Rows from block 2 of the text encoder of a small contrastive audio-text model, named by matrix and row number. Rows with one number within an expert belong to one neuron, the router's apart. Each number is 500 + 50 x the weight over its row's rms, rounded and kept within 0 to 999. All counts start at 0. Numbers have three digits each. After the name is the row's rms in percent of the matrix's.
Before each expert's rows are labels from the 100 texts, of 14848, where the router gives the expert most weight on average: "fires on" is the input token at the peak. Only what is clearly more common there than usual is listed. The data: synthesized solo parts of chorales (CocoChorales).
# router: router (text_encoder.blocks.2.mlp.router.weight, 32x128, trained with AdamW), inputs 0-127
# gate: expert gate (text_encoder.blocks.2.mlp.gate, 32x64x128), inputs 0-127
# up: expert up (text_encoder.blocks.2.mlp.up, 32x64x128), inputs 0-127
# down: expert down (text_encoder.blocks.2.mlp.down, 32x128x64, transposed), outputs 0-127

# expert 2
fires on: "cello"; "#"; "3"; "tuba"
router.2 101:537514557521521458450507418531542486478613547473531525454409513410544403471534532480484490547488546482455483525545461530507574538572353537575497579518469472529513539444580549595522499470505564545481503467492442394390494527558514564580428454576536476457513466434515437548559449451522469504425543511502522473472468522574438529524490566411546492356454501486447537524520450485547449532532
gate.0 083:545473555420496490484531522460469433548420432534558523390464535486431537472433581458457544489508455552430492551433462538485451375397596514447520405493478598551513399514413393513540509492549426434504499515486493523566532438458440477504523541433496574572460489473489463403491545473490628531491437511530468411403532505539499479511543476482524477515509513435537504517445497481530572472468
up.0 086:513449526499510499516594580320446441549432532508487535485466533407471491527428518558484605554468447545485457543471375534479565486480536595442444424460507497499479413490492501561500485427486446497591521468565483494529548469550545472508540518451536576546456493579484515404483446446518531516460515468582471428468465447484476557519446608523519474564523488458535565580467455531494533595549
down.0 087:522517498429484494361501489492596478487501491496432533567462457490432543490505527516504561475469534524454515499492450505507481438578469573587470500540538449529470433462538382640505447541491489562524518531493434492554507426403492548582446533387446528622498487528436450496504616520489478540587575492506498448585532452519444450531503488448470565605514513439481527518524451528474451606534

# expert 8
fires on: ":"; "f4"; "f5"; "viola"
router.8 091:443507428482499539439470501481483526418518520510482517391510505537422450552488449461424505477520528494428417569550427460548473423484463550442614502586497466505497485487487462507420507475533496493487525500468488501502485506492481499428545539573493545430511583496438555588488597561530569567370424438516489441462553548621530476478446444408428492471450487485467544572481525344437460503493
gate.0 108:496423526495468533468518423544440473477460496490545505511479547460432493441441638440597502566470445567564566464437562510564449433527526483527422501454512453605535535537445404443546425480455549506448476521469429613503414461566534575496442503519435457578513481503481526485513533513507496627562416465486569487381415508508510514490451473459495491509423512512550531474562487570527551539534
up.0 090:413500467508459461503583523446429514500458419515549486552516485502470543534497446466480442541486578490566520401477418476350558426447512515549510483520448623435478526544510552545495511609528420510597569492458527503455497489459526560424557504448493472496526508459450481482566555455511463511507545514463522479588504466447498382560526388546472541505555531474483398564470535439586504450408
down.0 101:473566528413508399574503418556495585442448530449603446527532514422502412383395562574526455485505466536505540449502484547420438437550542507551523489505519486571513513486465540474521440428424539506427525514425443445528543478490465569455543580450521559553425540485537510531469413452510521580480454535568518611563499546532523408584500485511498508435516536514517527458488455463581540475474

# expert 12
fires on: "g3"; "c"
router.12 096:536435488586503502575424451524500492579440544437500444549490607389477503476489514398505511522522520476515490434488513527574577481498439403461462462538495494566531499506410431490420442481554553527482532545432570558532433523408556467472457498491481521569529472535525487442398538479472553606515495498449472438527479510445437581491474469498399473578382452572496507471570545520547533589453
gate.0 094:484441494449489522500468534564541497494558551461554416514490535514509366529444433443455458522472502547518436541467600556558467452522482521522544653528554449481525441477479564436508482523532502424409455514483434471460423530571452476546515524556536585537467600409457477521496559444524450559414529534537461461551542386595495516609522481569505530490515507484496537440464506563492452464402
up.0 108:482476509418578526527520523456522534493570564471494448519487552480432398537448537491421469491423546526460400542481531456487481524486521524509607535579499507475489466543500558483480477563459447440444453506447474483482457566515474387529484531397489482541493587379514450542487537448525448499525491545488411475577538443542466472543515472452532529625560569458527597436448597630513502473410
down.0 107:522497555445498485506430525458529610564433523577485498522537489489527557559535503467412560483518554517404537548630534550423417508478508581492510477521457377573563495489441384491543550600472433510499550514467490490477488507604543500471431501573420490494545507467466476447598509512442437536487440469534436444504419563624535461445419535536495561495495487447446527523518514448519470503546

# expert 6
fires on: "3"
router.6 094:468551491540513488549460520572415483526466418538435594492562431435540492577531493483446517400429500486425532484509470546407530490424497464475471574541515458455548502539380504460521495477522507414489595544545550466485497484460495420555580423447441460454558514598480534507434522496547424622578522451511452505540559448443526522500524579494469570526543473401559427463531499537515452423546
gate.0 098:521491547522451563434503549522528424487536472532556501542528499460572421592464430517567565505457542547585456462405386523512511570466520517527503514458501459514562475440506492568465544542544396411354539515482412592497569420483422479527501536589518503452503415558478491457443570541583440450534555500482468461470532481508487489448485441475495390498530475478452519455481467462606440496547
up.0 101:496516463490570496489493433534484484483473503457461494482426534508414550462511558504480476513541469453367535518599611500470506402511527486470476514593502513432432518561531473388525466471522568583617472535545586468557478588528539549482528452397469534573491597443530530500544464467409554572412443517472458541559435507503510454546487528534522563484479599519562471553477517554399555506486
down.0 096:518533577455407530485487568516537485537470435466574462558492481565496430510494470509561424524529515484480508476527536478532518526552408575639447532414494500454420586414417469457482507516523514603563546473545410419491572523435443506585470401505425441577496458506506493562502513524525416438502499603545584562421531489473531484526595499465441477526430518513414535491473472467459471519487

# expert 0
fires on: "violin"; "oboe"; "b4"; "horn"
router.0 097:490505447521490447527440427431438469590567527512536617511519477555509517443562422505575566513505592538561465515468453539453448560393424469460464530464569546542456469486591464479468581592461506498441532566447468545573586479565589475486543508543460449563398473516496531404499526503551511552521420543526488559479592487547587505531519434455494517471509466500565472534467438542403519495459
gate.0 123:450466549488493525573462492517506498511416461531454466505508552501547482573521473483535547501466572435478458434547496544605507432496463520513511380480554508505493485490506480492590406518560520442533581456502598422597462513504462463512568484508469490487488468505458455400541515515382439517523503492423595434508552469413466583530512478537537393615423433536480452487541577454540599571574
up.0 133:507526467503456418537468466425508543500600533407522514490433468510531520461481506499431439534481343591486495484514472523496427554543545533448462506441510461469463504487515479595439496551507485599550499520459518522406555490556636618458513462498510454531498508471578497596483485435631551485472496506510415537509434526565519427485526522432447529589541512526553456437511428520422431456466
down.0 122:441559467536474455449568560465526570498493507468506554472506533475420452557525516496526525448516548509539467558422465513466435517579538468558492463543541457501493475510479526512506551463464462500495495547498528456483486684479466483590504451507434495514516553477361469450398670477508387472462429485570426505446496496545539553548608581486390474568557493461513452555523531515461494465454

# expert 3
fires on: "violin"; "5"
router.3 096:499479466455513549481512548582519426464420488459513456525544495441404543569379468523509393495510523485449530466557508429417585389454494517544570468394525442535527531525474517464480456457459468479597453467466455590552481572507444559518528542456549526509529586425432548474468550470457479443492571460565455503554520450577532448514432557522544471567565565548459509436521565553444480435437
gate.0 115:444516510533478399440456518485479466405480456493504525445534481432449456466579482526473608459408408495560485458453561473492479410435542584521456556481432551502477535492537520552438496468508527519541500531560537492491510492607485471527472604528516444522481525462552477434585496471520422414493471577426504516418486423518455456416520471659582557580567447490519446507525569520443491439492
up.0 115:569435511489487579544518503555526539538491519498522467495445531551529569504422535514517403545552585528454518539530439531526521605573477442496549496444562461513526391475464489431559476502528485534454488445429468498504447434432526521451575389437536503481490514526371527535441560492453571543468530417562483467554524558464567532583494500385415530435407554551447570510471406471520515567491
down.0 124:537533544570580505487553522501528556440516525404567510493526480551519513507559516363477520479538452476500537355523539481587584500432561432470533502551441551453482547524524554498491527528450532411484500479506537483533484503522488491483550424458459411439430545485539526557554452511516443461491569547502491486405388380528573501496553421518479555405611529528515440501457470564521428532410

# expert 25
fires on: ":"; "<end>"; "oboe"; "tuba"
router.25 090:386522522481592519522493528516399423630436466492443513554521459554479443526484448539489567491433539414473466489410560535555563554495533471417455535417534457509444493485550491515518522460565521584500584459450606465549434473547470516503436373525500465494544509506599543642420443592474494542481500466461514499523552478517442512484513480505489541526468505548503525491517501405516459396485
gate.0 084:456571499490398501464519441475529481505603527502510475504448495500500557434495508462462466407547503429477456434559424602424549473540409509463432425453470435496512541546487538530456498513503489434495526458463439577514514462542464523532460483502438345480554514461540536519468454597564549469474441522462485528406450486508511469582424550538436423608468561567529428533506479430515603582483
up.0 081:647477574535525458632407513475522457508453529427484468509558542442530475537468463429542628527445504578428552539454584455623458509460565487534520530554536522479512431538421495485475461433551563455457465483534544505504454501398469484504585487444540527501536532575502546445511498401478388490522497525467557478496489492514455609415558505548463496561521539504508477524568512490501440436471
down.0 089:442593525470512504512528448585453532474506555453486407503586472481569462446484540467486579520507412443568508448481496467544555407453558402506486534520485389469465583607538503492563484535448488516462562546405515425517501460478588472478476492572413438561507466602524492561450516483545553572524526445564404524458546543434570570507512484468480404562535533474484446423541483509510432499534

# expert 13
fires on: "e5"; "e4"; "viola"
router.13 095:507525521527609568473525516572556479593504485467547476520485508582441500591492458452513393381505555512478468487544472483465539563552559405475466471550518539503517531481552521411523576515515373486522431553514482576539445522573420508605534443548566513398472510461489493456506495514495551441454518532453466562481512512490575410437516464529497496394562532486534553533386489472428514407533
gate.0 100:513447473437573499551562555421491528493445517522486467530500498582525466515496544639457469635570585546431550541501454505435548543510529534522542523510515474549463516455498527425497426510436592490553495556518536496459520453485519466569473473476462537569483591392431505458504544505469448502428451559514450550393430429454470583481560519538542513526509508519395440475575560487540452374455
up.0 094:543472473427532500496579490469504532520404518477478504489539463597527474474493523607502451665557575551458563552517501508478566514428575583583532522469518515483511490448510512418526465462421551443480495507494524512424524441459486435622462439468479510613484584409459496404541480523448448450470513534493467580430494403430489511451564545529543487550522499499459456525579570437485510434493
down.0 093:467442435490491435380505515471413487450527536501557510525494510532510487553421564501533447578464530550441488593484431510441377485486484584437444475487467512567490558495491556532494526596513544574612614488471463510515567502534562589524544471451514472506510508568436587464516413395543498460570492486427431566596504510489550455521544537530538488452506476547549503471382460474437553495495

# expert 10
fires on: "clarinet"; "viola"; "horn"; "cello"
router.10 112:517482483526461408393421528460566523507515506469492509480525477577636563487573415479547576474532458457458470503529373515502554505471570549539563429473513557489507524429451504478526449509514488504549464423477440442502547573519516520536482477484567451422486506553524559602504527555430493540378461448579511501536517539435538466561421527505500473567513546537575432482497520393422439470603
gate.0 088:418582419472510439481535517489517479607532471613517455561490395501544596506421542529477451516490391488539560541504521463496496513546495438556442405509577500497505486527539442508460481573470534486399496532442535474505552546511403464611524485534503592414449487504520476441482535570548546493544534530462455435466468464529492477504535378434519595548554446487410565493500527556493471435426
up.0 085:519555527525494493460489521451531563462545478574579516559450483566462591477500524550529518478487509617494445521466502481514442483518585575579406434353565469528506538464492503552479529482425591560421479467517443446522524460527489494574464493410565439491451398582581469494508443519515479525460561536446481450512538572566522481461577551477537549570528476529400551569421458530530597470485
down.0 079:496565470490506512542481433392380494499497495502564493523541575454442463600466442605521457424512520522486501487476472489441576619441470463457606580557539473472522572551456507445464510550454496555532515565474595484493426487576496523545485527511554542500509540450471558551419595551508465546449527455514453523475448454452534462521533365454439492501608515455508408490527459535469522449420

# expert 19
fires on: ":"
router.19 094:486528566504493485482545496435482478509509414507483439513478570403484549454494593477526566498554537481530608474425534471518529493596450502464468476510443517522441524504470483551456475458441528516507436533496479475547477475558445504570413515511442522429534436352521593510507392465449565548617511498464500343491443621495531567430459543549527478451497604490532449569507486454508550518476
gate.0 086:517475411539500520518377489514527477535422423510517586556540499388454443555510489555604416505503433494434496390425518540464603427493548439474426434532511560519417452507494512383491471503513490495519488457544499518552415588490475462457439485493603469536466561497462505437472438519512475491556467535608471478503586517476559500495471522486494555389541442518519475566533491509454588483564
up.0 087:466451428460519560603552632506521442539538484567518528559445497458451492496464475479576481563505521475504567411529545462506494432467540386551432524529565517502420444544552571466532502448550438501491463460515417514612510529491454488567405503464528406513520544495466419478524475507511483466601569535608532430462465521459542527459458492526602520581461522531514465530621495453508538441562
down.0 087:469493543406494469501494554576449567588483532503479521540414520546514463493508602525504583540457585571442521433492471479525500554542485513547478576453543447596445500512498508469392467485302455463467536504577466509434544428590553490552489585530563453488509489509540506540477499500435531440565396485561467452538436562468435457476437530474518615497456504523462480542432516550512495488472

# expert 22
fires on: ":"; "horn"; "bassoon"; "oboe"
router.22 107:464468569492429535459454493457466532463511509555422530410479461437488472527540452553493569627560477572445538425530600519503516528585515484550517574577375478526547512537468409385412457527537509515540545505540538457512438428551542537427528517455537608476420600510519545525507465443539486439489434547403545598545492510538443475517473510442511492464540494511513505512464500418455560500550
gate.0 100:510503516546549491471432453462495488424472570466576475548502528449555463562515490521467493456456557560394483438561505578487535505401437508575510486523508472533435519474529557503513505496433467576455560519485548439549526503649488515452500534534483446531457481382506515456631604451443451526446485481537474514458484527407426545534524350529435467559454493479481558430539551485583417503480
up.0 094:530429500413474473486544524554534493619507477535420502484533521579453535447453485477438530499592437438574455612440419407439467493486509497461472563520478511475598425498479449470488559490518493454530446481435432573453518496365441460553504546479515516508497539609443486495403468532489551454525476535518522485531494544552550446429490542560569542520552489475492539508418464563421585526382
down.0 090:384401574614448509426525555460425557452511463546484477451468470546440452568443442465503437603462466422463532436519467587501554548508539477458548352520510509508418470522490507519481472485544463502421421479488569531455533449544502487465590516550616482426565536481487516483445446555484572533541501499455454455450508511457537425534569491515469618497493509456523507516471593488516539536552

# expert 14
fires on: "g4"; ":"
router.14 109:430521526488476507517501499599502482477566548471572439521463494565549533554473527458569470533465561470529509521516491531581497492558396436446533567472576530475461552412519549631491523410520599488485453372530466486537554576427498403495518541532516395413526434500533483540468390528491546504512452511465502432480429559509514474502504446452500563515446460522475492533578576406451412431525
gate.0 079:485481562544488429502505551515464481419475526569471530530418513459540505476513467597510556561410413480511485388473456444562442460619572514496520536450521454493511517559463453465554498438603503439478520392541534570501414460514535582479535488521530559508576598525398466506447583497515532515437494436535517501531494463563528640486493539424450482554543547556570482519552440495428509527448
up.0 068:472419518546486530462474447536509508434499500534511448494501560520438517576448442528524472504543548503561524492494503496570488464428490413423458558548474550593535472454522465502546478550531537479473474504587504546474537418495529430541491591535539437504460525481570355461466441449463600446536512512431514529465481625383453497510505555498427387460442433462613505515581538461556575438438
down.0 085:477452495472529501478526439468568501522483470544439486644477524448371490487527585450486541503518458401615480489480490583619464476513562517495555450502515576442603599483462481543480517535571523591489502444451500515481467503423454526485453455545483551501445359510451487484571511480567536452490546568504369473419497480476475564486565496469539481446468520543470609491488506486560502461534

# expert 26
fires on: "c5"; "e3"
router.26 099:402452533562510568456491551457539452536493401524469586507547484587452483467440477522496421505511528551428441470511471509437412511480548394561381473408475478460489521541541406528542533470551515485466524514502520594613499523532476514511503486511459581592575495519495520571500484511502447455558517553499587527503561530474460429424483460496516423445533527564550586461416511474618554563433
gate.0 077:545515455445577478477451498550538556459478596454476467454452539439550475461500552423542389542562487547542537483480610467515540563458446544566549577494462460607497469519511559348415477453546494492529527501573512461498520450495579487537433445563570519440533497502504529522587487549590573558549576541466502507499459476562554472412411496514534495447530443529526539595559526504520430475554
up.0 079:514503488432599493501497412582609636501487542457434512453448465440497522507510520424574465515552486547486548461491580444483493510446402476516485525489435553597475481473517492417474450463515521529568482565562508434556558481499482518498416448485543522496593466519460497529442375625558493513569535541442450575499529405497554481491381497498528435488557468496522519529534496529475384479540
down.0 080:532417534567519459437513509434452423438541438594543463502540460421579452606476418446520542583455529472418502538484435548448548428529489605504384478487468510486498490568545454528568518630473444518545518530480529495485558467559514432467564550571507521577398518521507517504417448551550534442419515515562531531500463469495534461561479449491492499490589490589485526493462565461575553516529

# expert 20
fires on: "trombone"; "trumpet"; "cello"; "clarinet"
router.20 112:422479441442482509537512455508548575560574502577507411446559510497440446536538513572441474540491482540499440557609516487447484498540485445557516499572567489503447498597510547483589538537476551535443523512499479615552524499496441462487447450473438533509549477612493503454478522480484450370535403558501532517433479469441485431578442575431415514562535444475607483406462507487444515563460
gate.0 107:556556506451495502489551505432528600465516459540480505457536549467513526450533450435575473497555502491524489542638470538480477513493561439504559417646467490466562614522495518431592496532389523515544480552435590485533464547426459486484521459492479613540549494479452441451506498515476538480456483536451499469532633521560435573485507430408504469464479460555432435468525534503512591509410
up.0 110:563526503439505528479564501431503575469528439542482500455527544441567551456513473450587479483567486504551498560658448548479498506489576452514517432648451461466564579517512521432606486520405509520521482536412584488511443521452465496467528446453486602531544478464454450428499487509483538478467501515460509494557623529551449558506518429432478466505471480580449413474511519527541585523400
down.0 122:405426479521435490526467434535429544538522492488514499417456485509489440526508549483503545504456457477568503452503532502539458481508493504515515430501463418522438489542571531587492449507513563540501504393454336535515477448395451527444504498512486536444617516586483532490442511508482412464547586494452475595460447468482532434450428606503389457562459378551429451430467480506493542495515

# expert 21
fires on: "f3"
router.21 101:478536418495460511585526507511515493554558552485522376488526520557569501441503404501420549506475420494437418475482430436539447433392501416444516437536544584472527536368529520525505560448494582498476492448458529386523516501446482448467496563548525543526426456513519488565516568519550427538427525467596514531541422506494478611583503472572492412497561518454506466516541531484559459496510
gate.0 110:487500490513518569502502555561488506473548471475491521471555456452420440598478560563545404573505510506543549529532434493508526538368495559553573452421503437474552565579481541479453481498525422478544493540469563459558373408528514470481536443390517486442527553525426505458563517456424447443515532589522503452508531455604448439553521527469559453503518549465386593520471469479543488502582
up.0 090:414488472532557601557526457626477526589461528472438539440510489459551469435494446400595501476584557559472474457410454446433445409562498453479417591518560508465475417465554448438581548524488492441516501415514471489454570524534578483465508544536558465622436501519491472491550514520522467576510542443481544532503541453456457480474459510550521549412468469515422498458523546486508489482595
down.0 100:463507548526520395530436482469554526518492604520582552539484490510557508570577553505499380575526521561485508434530553501540520514519531556531578431471479460472606530505550514483372524534469503419581487401554499470522460467470547543500456473475476451548495459372465461508542499489447469458521381520537401551549515465522556480506615556483471445554474539488493404478454573444450549510429

# expert 7
fires on: ":"
router.7 103:498532549570515464433527524568565584469484503493459579482470486608444493485518544508429464508528534506564479491499476428437567521549474486516541557379508473543514490536498547494528402548562554389423507542553506477553447520538478455572470560511506508539561439637487483427475536608533441503460502476537537425431456429416538418464441482427509553424542507445543498512426429566456440554457
gate.0 073:501550509506482459504560512460498526439440569443534462478444460390590533402492474463472442443513488518483509544459490562437442442482467507502512458578557483481530480469547470453542430429591595454531514500513525555397456538577423566446529420526414486463498610573507521496525413398448454467593430455460483602442481534449477563528531436528586439527448450468508491418531533488519469543487
up.0 075:561507549426515494536508583483497521441554547497406502450457407542491501493562504521503588456580498524534464565498486569523556441413504530517550514501546547493556423463604570557482494546533394461469413440505541436492459589500526532617466555496550488593445459522600498519520524503571462471410515520465497455582484469585514468491560420480558513499570438426482591491544542514488598449463
down.0 082:530452465492535509507516494437451458527486485570474606517513527507554501478580424466451507436494563549487415386539519559497466541502497595429536472534410598536435558534538530511439614536486443473511521386496494471553429554443425451525523539460534550534507486511439500524396508539518506481552542434538560571639525517459456454536508438443474489421540564439504457472435587438502581521482